python train.py --model="masked image model" --crop_scale_min=1 --horizontal_flip=true --rotation_deg=10 --color_jitter=0.1 --precondition_frequency=20 --merge_dims=false --adamw_lr_other_params=0.0011 --lr_schedule="wsd" --decay_fraction=0.3 --weight_decay=0.4 --adamw_weight_decay_other_params=0.05
Rows from block 8, named by matrix and row number. Each number is 200 + 40 x the weight over its row's rms, rounded and kept within 0 to 999. All counts start at 0. After the name is the row's rms in percent of the matrix's.
# mid20: scale 3 3x3 conv (model.blocks.8.mid.2.0.weight, 120x120x3x3), inputs 110-119, a 3x3 kernel for each
mid20.77,089,168,225,209,161,224,222,243,210,132,192,170,198,252,129,169,264,211,207,224,238,184,217,125,118,178,257,190,189,205,154,147,191,204,180,235,145,177,194,145,201,157,164,185,219,219,192,214,189,191,172,172,252,224,284,231,204,200,164,151,150,161,194,247,215,150,246,144,193,210,253,277,126,128,168,233,224,204,230,171,193,136,149,197,284,195,270,240,247,128,222
mid20.78,103,210,217,215,193,126,238,207,253,157,156,158,194,221,186,204,177,183,190,172,185,229,213,264,179,160,189,223,179,169,187,233,254,157,221,213,215,220,202,169,160,211,128,207,172,150,142,140,196,225,215,214,176,207,326,178,217,187,158,200,210,271,198,188,215,235,142,160,193,238,224,204,186,204,167,232,291,193,154,223,194,203,221,198,174,208,208,181,166,179,226
mid20.79,097,220,231,221,183,201,232,166,287,208,182,235,152,218,105,232,205,220,270,159,223,251,123,242,142,241,104,154,205,253,189,186,216,144,224,95,218,176,163,263,242,230,212,294,103,216,234,160,259,211,176,165,221,295,143,301,206,167,232,268,261,179,130,193,203,169,224,145,256,183,220,231,244,239,183,170,210,250,203,219,241,119,228,164,176,253,235,219,241,218,168
mid20.80,097,197,209,239,198,197,107,183,225,107,291,179,205,146,248,216,254,233,208,194,271,186,271,242,149,212,232,189,213,225,220,236,178,193,185,218,202,212,254,235,235,179,175,221,204,223,236,200,204,251,124,118,162,233,202,216,159,174,156,254,196,227,131,246,140,212,240,212,167,156,239,222,148,309,201,124,225,161,173,198,211,195,166,212,201,167,225,306,221,236,249
mid20.81,083,265,228,221,150,181,200,194,183,228,242,235,204,243,165,200,225,261,172,191,222,245,230,151,270,200,191,101,237,213,245,177,234,249,239,220,164,249,264,221,244,167,254,193,288,172,272,173,190,201,152,198,150,183,149,197,210,215,191,208,170,212,226,269,135,195,220,203,266,191,197,213,184,197,198,172,190,266,241,188,150,178,248,254,201,204,232,264,139,138,135
mid20.82,098,175,174,194,179,182,202,231,208,161,246,136,196,252,203,83,231,184,200,162,214,194,213,165,216,213,249,165,245,188,181,181,258,264,238,227,187,176,182,249,209,205,194,250,230,158,237,219,209,169,190,170,177,154,238,181,211,200,189,249,150,210,181,265,158,204,235,241,231,233,229,172,227,218,201,128,220,197,273,237,147,198,173,189,227,187,207,229,186,193,210
mid20.83,097,282,274,196,220,154,199,136,153,211,199,251,178,150,237,215,184,209,188,190,140,138,280,267,206,149,279,188,241,197,222,289,160,198,229,179,165,265,230,164,217,238,253,208,235,187,176,193,158,246,180,241,132,205,189,170,238,210,176,231,209,212,181,216,215,162,218,211,112,172,254,296,146,176,250,233,193,239,172,141,278,215,226,237,182,199,209,210,178,238,201
mid20.84,088,152,262,219,226,167,215,216,244,197,174,170,162,269,188,251,137,237,222,218,161,195,179,176,180,230,150,97,170,106,205,168,260,197,292,253,156,151,224,181,225,189,215,180,342,195,289,288,173,269,155,230,182,196,109,229,197,180,181,176,203,261,223,208,145,197,223,251,219,218,187,114,184,248,175,228,141,190,208,217,272,194,194,173,158,258,266,225,175,238,273
mid20.85,109,203,229,175,175,242,166,262,187,263,219,227,232,190,211,208,211,197,201,172,248,203,251,233,178,176,277,190,187,221,210,124,204,221,153,192,142,179,245,188,166,176,188,191,74,226,182,234,210,297,133,246,275,228,140,251,212,188,233,160,176,172,157,270,196,252,201,207,211,140,207,265,222,191,235,210,220,166,225,290,252,145,248,218,203,199,183,273,184,137,247
mid20.86,100,197,211,223,197,146,248,204,209,199,228,135,199,181,135,261,210,240,135,223,241,147,235,204,217,224,112,141,163,255,178,138,192,278,173,230,236,233,157,230,217,256,199,145,239,196,217,327,142,174,137,166,209,147,170,178,205,218,244,228,241,211,167,241,219,173,242,218,262,234,124,205,159,198,237,193,224,187,306,166,218,193,227,198,162,144,222,217,177,154,233
mid20.87,117,219,164,219,190,272,241,190,153,217,248,177,143,199,186,182,173,229,209,199,194,221,284,211,123,199,202,182,187,181,160,208,209,173,199,183,231,234,181,186,244,194,165,189,183,178,209,168,252,176,270,172,160,192,201,186,210,186,170,118,237,207,203,209,176,149,255,169,127,99,203,284,266,244,142,201,204,268,219,202,188,201,243,216,182,189,244,296,205,233,200
mid20.88,098,192,198,217,181,181,254,193,217,183,145,154,204,228,226,230,197,252,194,131,187,128,198,238,225,184,187,183,188,198,191,238,262,168,215,133,176,144,194,210,225,203,125,183,185,255,165,303,203,227,173,199,197,217,191,192,227,213,224,115,183,236,197,139,224,241,243,154,194,224,223,244,182,163,196,150,196,278,252,171,187,216,242,166,204,183,193,193,196,188,266
mid20.89,085,168,241,81,145,236,187,194,254,234,194,238,174,223,167,232,212,213,239,138,161,196,330,184,182,262,157,160,226,227,227,119,193,227,213,293,159,170,191,169,173,158,191,142,240,226,167,201,240,209,153,123,171,163,169,314,143,216,175,170,143,271,160,253,169,272,201,253,218,220,208,259,190,156,265,186,221,143,312,166,221,217,201,207,138,141,228,122,172,117,220
mid20.90,103,196,176,183,179,249,231,191,139,232,212,185,118,179,254,186,244,140,222,149,227,204,198,203,196,251,168,220,164,204,223,270,198,152,259,167,205,196,307,156,150,181,197,205,191,177,142,243,192,230,207,302,190,186,222,250,221,248,168,270,268,213,188,199,249,201,160,234,199,242,124,211,166,199,127,234,211,256,208,175,183,217,164,178,203,188,168,200,126,261,214
mid20.91,091,162,240,180,238,201,283,269,251,194,153,202,172,215,230,217,216,267,181,170,188,176,190,247,204,240,207,211,175,207,205,270,184,252,198,145,240,209,237,225,160,157,193,215,159,209,217,171,174,174,198,244,143,272,232,178,196,247,215,159,153,146,200,210,195,212,179,157,214,210,137,284,244,149,211,214,175,224,196,190,231,226,210,186,143,216,136,255,184,212,220
mid20.92,115,167,170,233,217,178,216,305,213,144,198,205,199,250,110,218,251,195,198,184,254,245,166,144,252,228,223,219,157,186,143,216,227,135,181,197,193,221,200,194,260,231,139,183,108,152,162,207,293,177,178,189,208,116,280,149,176,188,236,194,209,223,194,201,210,198,203,249,244,187,143,280,251,157,219,182,206,106,143,181,202,253,221,213,251,250,273,208,167,159,162
mid20.93,095,208,204,156,182,210,265,200,247,167,237,109,219,232,215,149,152,219,143,232,276,261,106,189,143,173,114,152,198,264,233,226,214,199,162,157,129,201,181,165,264,151,195,259,224,181,258,110,186,270,183,77,193,239,143,168,266,236,165,238,298,149,122,133,217,218,168,184,246,165,176,238,271,189,175,219,198,219,197,211,206,179,191,155,247,180,216,219,187,200,200
mid20.94,083,227,262,212,97,231,220,225,231,150,173,160,250,174,215,213,212,176,133,119,227,237,144,234,155,171,249,151,192,220,240,189,174,203,210,150,198,167,183,261,222,169,179,181,143,149,240,145,134,97,269,270,211,251,188,247,176,200,191,234,230,188,226,188,169,197,242,251,255,216,184,206,226,186,194,214,193,205,263,180,178,206,183,177,143,190,198,198,189,233,217
mid20.95,100,158,228,151,198,177,241,212,221,206,161,189,173,199,207,203,150,225,251,191,163,177,220,235,188,222,142,231,176,197,205,239,152,246,165,190,253,202,242,171,195,169,227,213,159,231,237,184,178,157,175,226,235,207,114,184,202,153,245,193,131,143,181,242,223,154,194,182,223,174,207,84,182,232,224,166,129,185,202,206,277,190,201,236,285,183,181,188,159,165,199
mid20.96,087,211,229,225,209,176,207,157,220,226,230,165,201,260,192,283,144,250,149,156,209,225,192,213,251,203,215,196,151,257,236,200,182,206,228,234,157,241,190,211,210,201,252,133,197,177,224,226,204,212,133,183,195,123,207,219,229,173,221,187,200,224,183,211,249,230,228,231,256,171,182,118,204,159,203,172,214,174,303,266,220,173,222,206,156,197,214,251,201,252,272
mid20.97,090,170,239,183,190,184,184,198,208,251,203,177,181,170,219,236,274,161,139,166,113,188,212,172,145,202,154,172,270,271,211,200,206,243,192,152,203,203,206,215,231,202,233,152,152,173,211,210,129,174,212,156,236,228,253,203,212,225,244,188,212,163,196,169,206,247,214,182,199,187,251,273,237,209,229,194,242,218,233,183,210,152,206,144,176,147,174,202,159,162,158
mid20.98,085,251,198,216,164,168,214,220,188,189,171,248,168,208,205,171,165,129,173,227,229,242,218,252,204,151,156,175,196,192,168,163,167,194,245,125,230,137,165,160,248,203,258,213,147,220,163,231,190,212,216,251,231,254,172,215,207,204,198,217,138,242,212,128,234,230,240,169,215,179,225,227,209,188,271,175,135,279,138,193,242,162,209,196,248,128,195,162,201,231,215
mid20.99,114,194,206,197,159,242,268,203,201,165,207,136,243,180,233,260,211,262,193,181,253,157,162,295,185,208,229,232,255,119,132,240,129,212,207,174,299,127,191,190,228,268,177,184,219,210,218,231,207,209,264,80,224,171,171,238,175,267,242,117,208,252,203,155,187,261,189,208,197,212,159,191,270,184,167,216,220,161,183,199,173,223,184,249,124,225,207,126,229,206,259
mid20.100,081,219,163,179,177,278,181,161,158,200,251,150,229,138,199,196,188,285,188,201,211,194,186,158,125,235,266,221,196,183,229,257,129,169,200,266,174,259,156,210,191,194,164,136,241,194,221,217,242,191,162,149,183,249,176,206,239,196,225,181,145,247,179,182,118,233,238,109,218,162,247,94,197,252,235,221,195,146,282,223,211,221,219,230,202,217,257,207,217,242,211
mid20.101,089,216,170,192,173,147,287,185,189,187,214,272,150,239,160,240,174,243,199,155,220,142,207,260,242,161,201,204,127,209,231,209,186,204,151,250,192,219,211,165,156,150,155,174,205,247,174,203,197,234,239,225,168,194,156,211,213,166,198,227,197,130,209,199,181,143,118,195,161,240,218,219,232,187,185,237,175,143,180,213,185,199,188,158,170,192,252,261,164,196,290
mid20.102,090,168,118,226,208,214,82,217,205,258,240,189,154,235,167,188,253,193,220,170,209,283,182,188,142,219,190,192,213,163,166,227,233,92,169,215,248,205,201,151,285,215,177,176,219,254,111,306,231,158,209,193,167,247,237,169,217,176,207,133,199,164,219,209,235,182,266,225,208,83,185,136,259,175,146,196,190,225,213,204,121,179,126,167,221,144,216,145,136,238,132
mid20.103,109,191,135,213,251,207,145,168,238,212,181,257,208,189,253,149,160,241,262,173,217,261,182,134,144,165,218,190,190,161,219,167,234,94,199,150,232,152,163,252,231,278,91,164,216,233,194,143,227,162,284,281,156,196,250,163,199,262,192,160,160,199,176,303,223,156,165,188,235,181,225,241,174,194,181,254,247,208,189,234,203,124,253,250,236,193,186,164,264,165,215
mid20.104,102,145,252,197,227,211,187,241,201,259,196,236,188,216,111,119,176,215,205,193,256,216,225,286,255,175,185,149,152,159,205,167,238,157,247,171,142,214,230,236,165,167,220,171,226,131,185,176,202,194,183,258,101,193,231,227,201,256,192,246,196,184,189,224,200,249,162,245,160,115,178,212,218,216,238,219,187,183,231,222,188,210,156,267,208,224,219,289,269,228,141
mid20.105,114,241,214,172,191,269,160,170,180,309,243,177,214,204,201,164,196,195,129,200,151,221,232,193,118,212,272,173,211,163,243,128,189,207,190,238,135,234,126,189,169,204,211,259,147,190,199,227,215,203,177,181,199,212,240,188,231,215,183,180,197,154,99,171,229,166,248,173,232,185,254,172,177,181,170,194,257,216,222,226,234,183,233,133,145,165,218,189,215,244,228
mid20.106,088,207,221,130,228,171,211,324,206,150,214,232,197,180,140,237,224,264,142,211,249,177,291,115,159,270,194,150,208,254,211,176,167,156,196,296,178,159,197,194,241,208,255,232,238,68,195,177,229,143,207,164,188,175,185,179,236,223,238,206,165,181,208,228,141,166,160,204,182,242,258,164,145,207,182,176,195,224,245,243,205,204,166,189,176,147,244,195,149,173,208
mid20.107,110,200,167,232,197,213,195,207,181,193,139,203,171,302,115,190,280,171,229,177,138,233,153,171,213,166,180,208,204,204,199,252,177,175,234,192,151,215,208,213,269,141,182,271,121,212,224,231,214,156,248,168,197,202,188,196,240,234,99,119,190,221,102,209,223,160,224,232,164,194,133,191,209,207,242,199,281,179,242,174,194,149,216,243,231,243,164,154,184,207,194
mid20.108,113,168,240,223,229,220,206,186,193,165,248,254,186,208,150,240,222,183,226,275,267,211,108,209,235,170,119,204,229,152,250,205,283,113,187,202,202,189,231,266,246,127,183,236,94,191,174,177,237,193,189,121,228,214,184,217,178,212,175,231,221,218,179,293,211,149,187,179,216,260,178,193,209,261,161,175,254,163,148,183,162,206,239,202,172,186,239,171,173,204,219
mid20.109,100,224,174,168,220,226,248,196,260,220,200,179,206,70,256,255,240,162,219,202,150,235,221,230,143,192,275,173,273,193,157,213,222,193,188,190,209,230,142,174,200,225,185,274,262,209,208,215,204,264,124,185,217,156,187,204,229,212,151,160,196,214,224,156,175,231,259,203,252,224,179,162,187,225,159,164,233,213,263,240,154,222,229,242,156,228,186,149,196,211,215
mid20.110,110,173,193,156,294,162,170,162,224,180,208,267,191,222,232,228,216,264,176,251,290,184,130,199,182,169,183,100,181,243,227,213,221,176,175,182,236,171,242,242,167,177,264,262,194,184,279,95,221,169,242,207,241,172,295,269,262,213,248,201,231,181,210,128,183,151,159,215,236,206,257,364,191,187,164,216,236,218,169,170,219,217,224,158,205,165,188,202,205,125,186
mid20.111,095,205,214,165,191,125,251,220,187,217,203,191,160,239,208,241,115,156,157,191,279,167,220,175,220,210,214,284,146,194,226,202,199,286,141,196,172,171,230,243,266,182,202,139,195,223,273,151,135,184,257,284,197,182,185,166,213,173,182,221,193,220,217,168,192,197,148,204,138,138,192,233,231,164,225,295,181,260,176,194,213,152,209,254,206,169,227,245,126,269,215
mid20.112,097,187,255,137,245,258,135,231,150,197,240,234,201,227,161,205,200,198,167,238,272,239,177,211,124,178,211,191,197,292,153,212,208,188,175,224,202,264,223,225,227,203,143,195,210,116,209,166,158,236,174,228,290,211,176,251,161,187,172,221,210,313,180,264,340,160,218,193,177,187,199,259,223,296,216,233,183,210,166,198,144,210,269,172,255,254,282,291,223,229,159