From a checkpoint of a small masked image model: 4.6 epochs.
Rows from block 6, named by matrix and row number. Each number is 500 + 40 x the weight over its row's rms, rounded and kept within 0 to 999. All counts start at 0. Numbers have three digits each. After the name is the row's rms in percent of the matrix's.
# fc2: squeeze-excite expand (model.blocks.6.se.fc2.weight, 480x60), inputs 0-59
fc2.266 094:491426504431480522468500543494363449517528532528487480522470506566486477470432493510430501528488470509516444522553480414490504486568492513512449466517526502477419448529491526545481
fc2.267 088:527453532549452556527499474411504506460488442557483496457511493469484576504549489555487520555516509468454491505465481546451495497465493502475452493523584538469397458558538483552563
fc2.268 108:472512513466546419487533496454482529559553474556505517514503470464481457490411480454530484524523529400492397538555573518455506532530479460561515487459507465457498569510516493469495
fc2.269 082:507433513428525432508560503421492496548523471502478495557501478511550519473449501457475516492401469478550512550496468471545487518532502471453451494495542610537439451502505470560474
fc2.270 102:530491466561498473485441449565466467426496523453532505490591498482540468553531524520516439513493504533516610521444521501563499488507480510483511506449461506532408450522440459470460
fc2.271 105:588500546478490449488392453475531518468475478480425509468575502515573438483510468439470524495518484515522485536508449466557500473520512459529550479421507429491529504544522566477516
fc2.272 076:484472528479531458478525465492567412493506428521446478491479438489473446521419550528470516479470572492473488496589516496530501489417547469460520525527461588456473511483526491562526
fc2.273 063:489442522447489464506451471469505435421536445547459455457464466469422535494492527578507481546455512472483543509528439475476499501491488513560488490423570467476448542493543466447446
fc2.274 076:512468499429520481561494469474482532514467487520492542498596522531497569424420435522528528544510525451462469506505471456522507518600470497484470532449527515425418514468503472459475
fc2.275 100:554565465506486443506522397476476496485486540438456486545398512485533525370488517512473507498487505458503497521503536420450506505498509487517523457556509517505429461445465524482483
fc2.276 096:478509510507500449487414536506476514552549529455568525603445476499525467494570594479522424518506474463540533551501572449524495533451564518494499455544449510482501487522488531483508
fc2.277 085:476480528448487513548455446476455512573437473573406475554511488477549427478443547560489534501567510493493495456479538442464503542474535472452506472503487519478407481537530507491469
fc2.278 076:532497552489505420470492475574442576497482466500532472433476492487495486449546515567487525562492466477532567458506492493563496490517472516486475553489583399473495550461537490449549
fc2.279 113:476522507582547512550475421546515577491459451533385462495464461431583490491511498462457529469536495487536507463446505495473507486486521497492490501414539466502502526535433535539493
fc2.280 081:495473473478421495479502497451525485505464511512476494532551438527574436580383494480467553492473516514510451503543434474504492565458506457542484483496535607486483484497534446464507
fc2.281 098:463499539431574436509431564445502441535531522486536493484531492461490527515451518444478503465455561473561454542547532468463489549517532488482541492490444425529480575443488517483453
fc2.282 140:472489436531428564439521477519492548416523444444433499517480528448525444484456551494541447467421501515477550517526472427456503528538466518518510523491572513537490493481481466439472
fc2.283 094:436439448489410509499477459516458508440512518498490493521517526516523424484502571457490518591492453524589488531485456502532501494569560547483569504436485499465431534501508509546483
fc2.284 078:503564521544490506513461472596464489425546540427487508522491577491459443525463473435537500518500488487500530515463503429547494474515514472485512538439488385509426488466466461470511
fc2.285 109:487441510533412493389485514535481473578527502524498497418531466526471540513463495494494533504530529494497523552487405551495499475581513499543477513472592488497529529528545556531535
fc2.286 094:503410503467474485465454544440496480488546417479491480509493506509511386594460521511490492499521505505548451503529565529500482579494476501529548451522487462513457439583495537504541
fc2.287 100:581475497401508385414515493469544529551535510500480509445486466532484495495528596448550490445493465523488550534554503460514490521439530497439498492457492438509514507499519493498497
fc2.288 148:467507545558511521474483427592454520443532601559466471528465501492487534551534492437505505475554446496517533524479496523464502461539515475528535450416499446548490444519463547540493
fc2.289 091:439553519443541429402494553475525454552432536513531488477498548508513479539480392465497473445499514491451472516529533480484503536416441521533476448483528527515515494540459482530460
fc2.290 100:454496491464518494410494434412494437599503457467526514463492445475455554526498465483579470446474504496532529492514547467518494477481484497501538492503467508522580594482515443545511
fc2.291 112:590467512485542493495456439470547583452503432534471531460526480499495504519464469462468563464481504494506391508509519466534490524507551453574493471443510480480468518537593526447489
fc2.292 100:456441528497473497447425453495406543449465518505462484441514488477532421552502501502458506526475478529451392466473420543465503486496502450533552465471508465508447505499508523435497
fc2.293 096:539485533521508535462453467456461481512457483478496484499582458534526509514471437535608558503466537505504484423452495444559495492451469476553524506512572430477477572499461447491548
fc2.294 121:546477466485555490441484448463538506525502396525445503512441492490548478528453544495551510422486487546488494472580523441544498538507486476496511527480484414536551428556520473477442
fc2.295 138:469573536453519417381488468534513517484491545494463502527463498571432529475519526561552485419489453496518506450532595511481498497478476505452497484531494454520554496492564506467496
fc2.296 094:538460485431439492478482433478468550407463440546453497426495509528491502411461545519470544489479443527536462504405473478540503484467449460485508442484538469483472537496506464526523
fc2.297 105:511398476475496489590423524533529521496445455596433490444515507501526488562507517496508498538470456459471529490491506391500499559450542490533511499471532506486572476523537471504513
fc2.298 086:509455487459435474493483424489435408548513540467475539504520467504430439483526515470522484501527485519534427552451504454474496462550520522472444434421464450525438535494522466542504
fc2.299 082:467449459510450460525424453437460507464560463487527551562468567460529430543486507488403451518493496500521480501475519450530487451464534503513481470460439460508501442552465525433504
fc2.300 096:490436509497449495527453619526458540529545552509589490523490495469504517430512497570511505497462437455504562541488512429440498488513541529495563492549511527557456479479441502492478
fc2.301 106:457449486498516498517525537439501418471510540434513534439490519526505562464560503434486499446466528481503531435485464491507492495494466482474492431427455609559453474455464463546518
fc2.302 092:478443496498482550459416507502416495539508601508529500538514519561500524447514480535455540456470482441460436492491511459489505526499486571521556460403449497530455506507452533546498
fc2.303 101:532462507462478537567456437505491572480515430471434489449468469491506440489511485407535489531503563508466538560452414454519513518494506469510478488423567510520503463485470474430510
fc2.304 083:466553466468530541525447525440466456352484438501481516498471487532514533507530527448494474578513547497532572523474469507548498547445497498495537535485518460468490512494464595474501
fc2.305 100:520500464533522500433569482523528498523539561540476528452422448537505536458462536405447509505488492482529528524481424416537506507502569496528511477443552519528551510510503504449584
fc2.306 097:553453529494505515470466464500480529515498514461523518485520437539446457448422505436554470463484519520571590557578505531553494525531523484516495486456453537507456498548502604468538
fc2.307 090:449452497542488535511430442525489422532500442573491450471476481503546553492481551487464485529488517580507570478513426413482508462505498487563518511487431489505561453495507557543513
fc2.308 100:579534508546564485618513516451492533383501510532465541493451510515515489525486507493524543475513545440490490477482444532508503519427520448530501532567561466513552472517442487511520
fc2.309 155:511523503499480523542410472549550607522516478480452539586383501473557446560503519490512521458484492502509466510484509430576496515490520480520482484564512438518536498504453519516516
fc2.310 104:443457481457548588516491442502518514536553495530494479520545482465568456507526540420494481499549577469527543518488469463533495554458564474437522523423525550507433483506448458502472
fc2.311 125:450569512612545508497441473586452579456429464587518501498467508497507511492420540501453504490495550521527491489458531501528491487428518477479486505473449503512494467486420495483508
fc2.312 082:558405507418536467561441559514514485431477450567520469508527461485534543473528531507522575463491540508533489464477521539481510494448521457563467462499491545494445449476523577515485
fc2.313 132:485516544443463462516464509524426441483563477515479500505579534528442477552464500492405488543497457501526451572484502472480504487553506479464510539467464556508463546502544620514492
fc2.314 081:572481485498504421483435516526510551484479447448467464554650439488482529464495492441508475432488537516519519523525505456521492496501542506519566498463516426554495499471501461514466
fc2.315 086:516532501407486523508439439491462513567520514431440500544457554468523472566495474479492499482576509508474484533491536457505500588534504473528581510522569484507502434410490519518515
fc2.316 093:543409525518432509480452506523476418500444564490524464539522547527493489520484481560470468547430511484502556425474443521473498473507506538563462445421516517476427495490524522533458
fc2.317 131:571522547520564555440493523504534525500517536459549507433504452474469514435472500516497518473454508451543473458562555507436491473587461541547490480484587446542544545530534500501459
fc2.318 077:528453516455476473492442428485468400479486445504456441545555495480486536535505519487447499473415490444459581422500531463526491473512521513509523526475445544481513499441435513537547
fc2.319 095:458460502489487441535483382427480507524577597511458521532428544489466484539520517546472490446483470484570474550509499488492506511498490473531458481459529425551488456525535456518526
fc2.320 080:459477563406429439480584428454521462437493487473454531501406523494465475471488457473526485474513496496491481492538474490570508490385465487507528529513488451497495513506491482501559
fc2.321 086:541453519455526519507487493433480499485464420542448504459570482554532438468466508516591537467503516453489531463533536473446496566600494501512507480502546402483523494482539546520521
fc2.322 088:461453481496470457489408457505557454456586483571486512476486548568483430568513488482487445546458449459542505590513549473523502536485485506472514509424497455486477466495531511464490
fc2.323 112:542466501435537449547472444517519514521512492492512533504493517504499433546459506420531552467549506490504487604473447389576494504520534419521476527489508527494519472556467570499500
fc2.324 108:502469499413477451496420471465492499574569562485492475524453467473468502520561547510450527474534537475521459503484441470528507556524537536541439487486472532517481409504530494486601
fc2.325 071:476422480515513457557494523569461505449494492532427504500530516508460578537547467535493531522524528544484618459505409459490498483497500586483462474517556500489490518520429539482524
fc2.326 108:479487519457465526550417430454507474499483497491562505526431625529525550507530543501393520494434495510486456496511464438500505461531480522512576507524464447494523478502490484547522
fc2.327 085:476477510589494548531445474552440516451512568534490551448502454589484476515521475517494492489535503518522423441479454517518506432478530496615492520453497435471524490492517448502538
fc2.328 095:512543486409507503538482523584516572514431493516505514525434484437561533574477477450554506511523497548508506529453449464493500564452539469443517497481496523509478512531388470489479
fc2.329 164:527608525472535434468449527507520524529516498515520537434460451519471547479485513564576570479509498489475458497502554476498496464414489453512491461579518485428538561502547476490535
fc2.330 094:497481461429502466490421397519483507514447576529557513543551499500514464464455453446494549481467541459497449482497507431523492518457551519474518488495451509541501506491462409568450
fc2.331 113:535492502505558511523415495379496515525477469512482506488424499512541501533517497546530462419428544465507438450517550447513509514490504509476445469553494403528523509545511541545474
fc2.332 112:576529567426475463511505515427553490486514502529464471465563554517502439600481525502544524510525498529476479506505433492587499497461457457528471525514557403462481511540486526498513
fc2.333 082:576468435549507529476517475493435464501514474501535556483460516446520565498517440446562500533474493554549546458497473458494504482405435539537529502438485470511509418512508521559455
fc2.334 081:520495459455478474472441566539520495474499493463473478584479457489494429453507521485465462439529430480506393512496482463509506505487508530476467500455405420497491460484521555571449
fc2.335 097:522481431498500531483541481545487461462460530525441530508370524530496495546496554473442488484453512460543383522478503441550501527449522428489498526474507495547538443521530471526504
fc2.336 112:525460454533496521532483585446473552526482546560483523526521554526507454607439439490470531469513516533508472485468459563531504536448533516468445514519498460468521418571544505494549
fc2.337 101:520519453478421519470479502484417500431510529494466518534501535482485439556541551478547470454509569561497533485522505408552504511457489462482511481497485437548439563475469568436500
fc2.338 075:546479447486536552466469484578434504468536464492452526467476476528498479552525469449514554561497496470472559477555471409523494503511529538500484536453588456453409543550489503514508
fc2.339 088:476521534494470461502464463435487416485542429550494491492448553491407508527534483544470493521534551511457597517502464480505501470592451521500472512463508535466451547434524540510546
fc2.340 095:489526481438466461521490557545493473493501613471567549516441601521452520515518527476411470468507473491512538482461441421533505527469504503514513510471526516445434514530501556467527
fc2.341 108:523504507393494503497471547494499427424556532453607554521477554501492506480551486509543482462452487445547508550531538475466501520500497530456496510513413442470484478501496434549528
fc2.342 078:539439479445554475413496492444481454466493507509523508520522475432478524486491483540563433560454559481481525487561538437527504555537487470452513465461432500446481531437498426532503
fc2.343 080:500441512468474506505370467560452423462565499512509509520455489522441489486457518515490468530552515511506409544460448497467504496514446489568539528470457483497414539504503513451498
fc2.344 089:479469443490482417487472471489487392528535522519535518484556473493446529512522475392476509509515522538527587509503398395490500480483464525524526460491474548516506534475486535520494
fc2.345 142:491494543378542436470518470479548459534510459522474523490520499509468495564452451455549461507471534445469475571548540532434502569509459508502479503498464456531549519515556424460484
fc2.346 089:424469514482466507539530534557438441479539480507489492518457498501531565545504454445498526559410444529488515484487507593503492518520451483569508501452486583494489455491537465449426
fc2.347 084:508493548510490379498482549506534528557497501479450463464526517537460445509455472474491535426536504522504526448573432530534503466411526477526498529526483436477521524548533581495548
fc2.348 088:533510476486504498506475479442516510495473404461467538502421489489541501609504446486440562454497512484433432454497460438544509483553458523477604481501525483512527517503534513555498
fc2.349 140:532429509425517510452465432458528447522537462518464541476450479496475545487476528486449534477505497487559586486500507424498496477569456480548596504447458510528542563503501453526536
fc2.350 107:490463447424545405518550512460520427536535573451528497513496448522498600430517565443476500515496553467520558526493468495514507467514522486492530492509532571528442486490481457532491
fc2.351 152:463498449498495409523499516539428537513529644521484463510548472547445525459545541450476506550496489517533480532509461478512508479422562488533432539493497542492456494480496506439495
fc2.352 094:504484491457530393523451569480536520505576495558514518550430595492547506567549527455433441520513520480431458496503502484548509556441525542519518507504447485526497480482507495486526
fc2.353 087:515458502567497458556425408514436460456493538499535488506515508518466469568529464493455479456472483492466490503483515461516505418565481505535445528521497456478448553531505604435515
fc2.354 127:505455509556491502474557553423478566515549483531435513440523477533477468479522520461506522526568503525482448521491399453499502475515469483543491512429624532477496526494457510443521
fc2.355 146:535511535431512486497495515466480604519517472503461512498544492520526404590447460473512515530540484498515386512515505548529502507574534444505509487471548434479493471578541505498477
fc2.356 081:516490545488500500518482519411484540449465476487424520491553486491550467473411438511529536456489488478560506447539453444484500542503472456526479483427545385490450529531465480541491
fc2.357 085:459573520530508477514556481447454494499528495442473571583467499522455526485424500519467524447405464509506487437551504496442499500532479500555575471525452524495536540487537517531575
fc2.358 086:457529548412544428470531424439457492582484459576483453516503533426513509500461483492501493527551545461500448489542506473482502526490449530542490437521535435511509465510469429526511
fc2.359 086:496393415473541483537479535472507422521457505535563527531477507471498493530495452488513550447552566486511481411466463500558496470503459503505505536504480539437503533530445452562550
fc2.360 087:541517478419527565486471401497480520474519519480535531507498484479485467548486509417502482524530461482521407552521478478591493512486476500515456504485523388501542478584549486468482
fc2.361 097:485510521612511528423460427496442524466477508527554475497465508539504455604504506582443455481480475545510469458492519487544498523492488519509517473501463409497440500531474448481449
fc2.362 081:450476534459511441511432465484513407456544504528517520496476515548459464561458536487399504397479496512543548538512502502541503502474446539507514550508429457500499540556542519466465
fc2.363 107:569530520455477426515465507534485470536537545539552536463521505521490480465503580488548511461530495495519458527480481354529504420496528474543481508528483452450512497500516581483559
fc2.364 115:494527499510491482519593456431485467527516526540471500525496525564425544451468520479419571494509445486482437450557396468474497462503492511506498467516494521471435556471571489485526
fc2.365 087:454511514419497469584437489523501492439511538461524487551355532525551470509461453521532522545476498519496498511455476467578505510478516493531531517530465410500504509471507451457525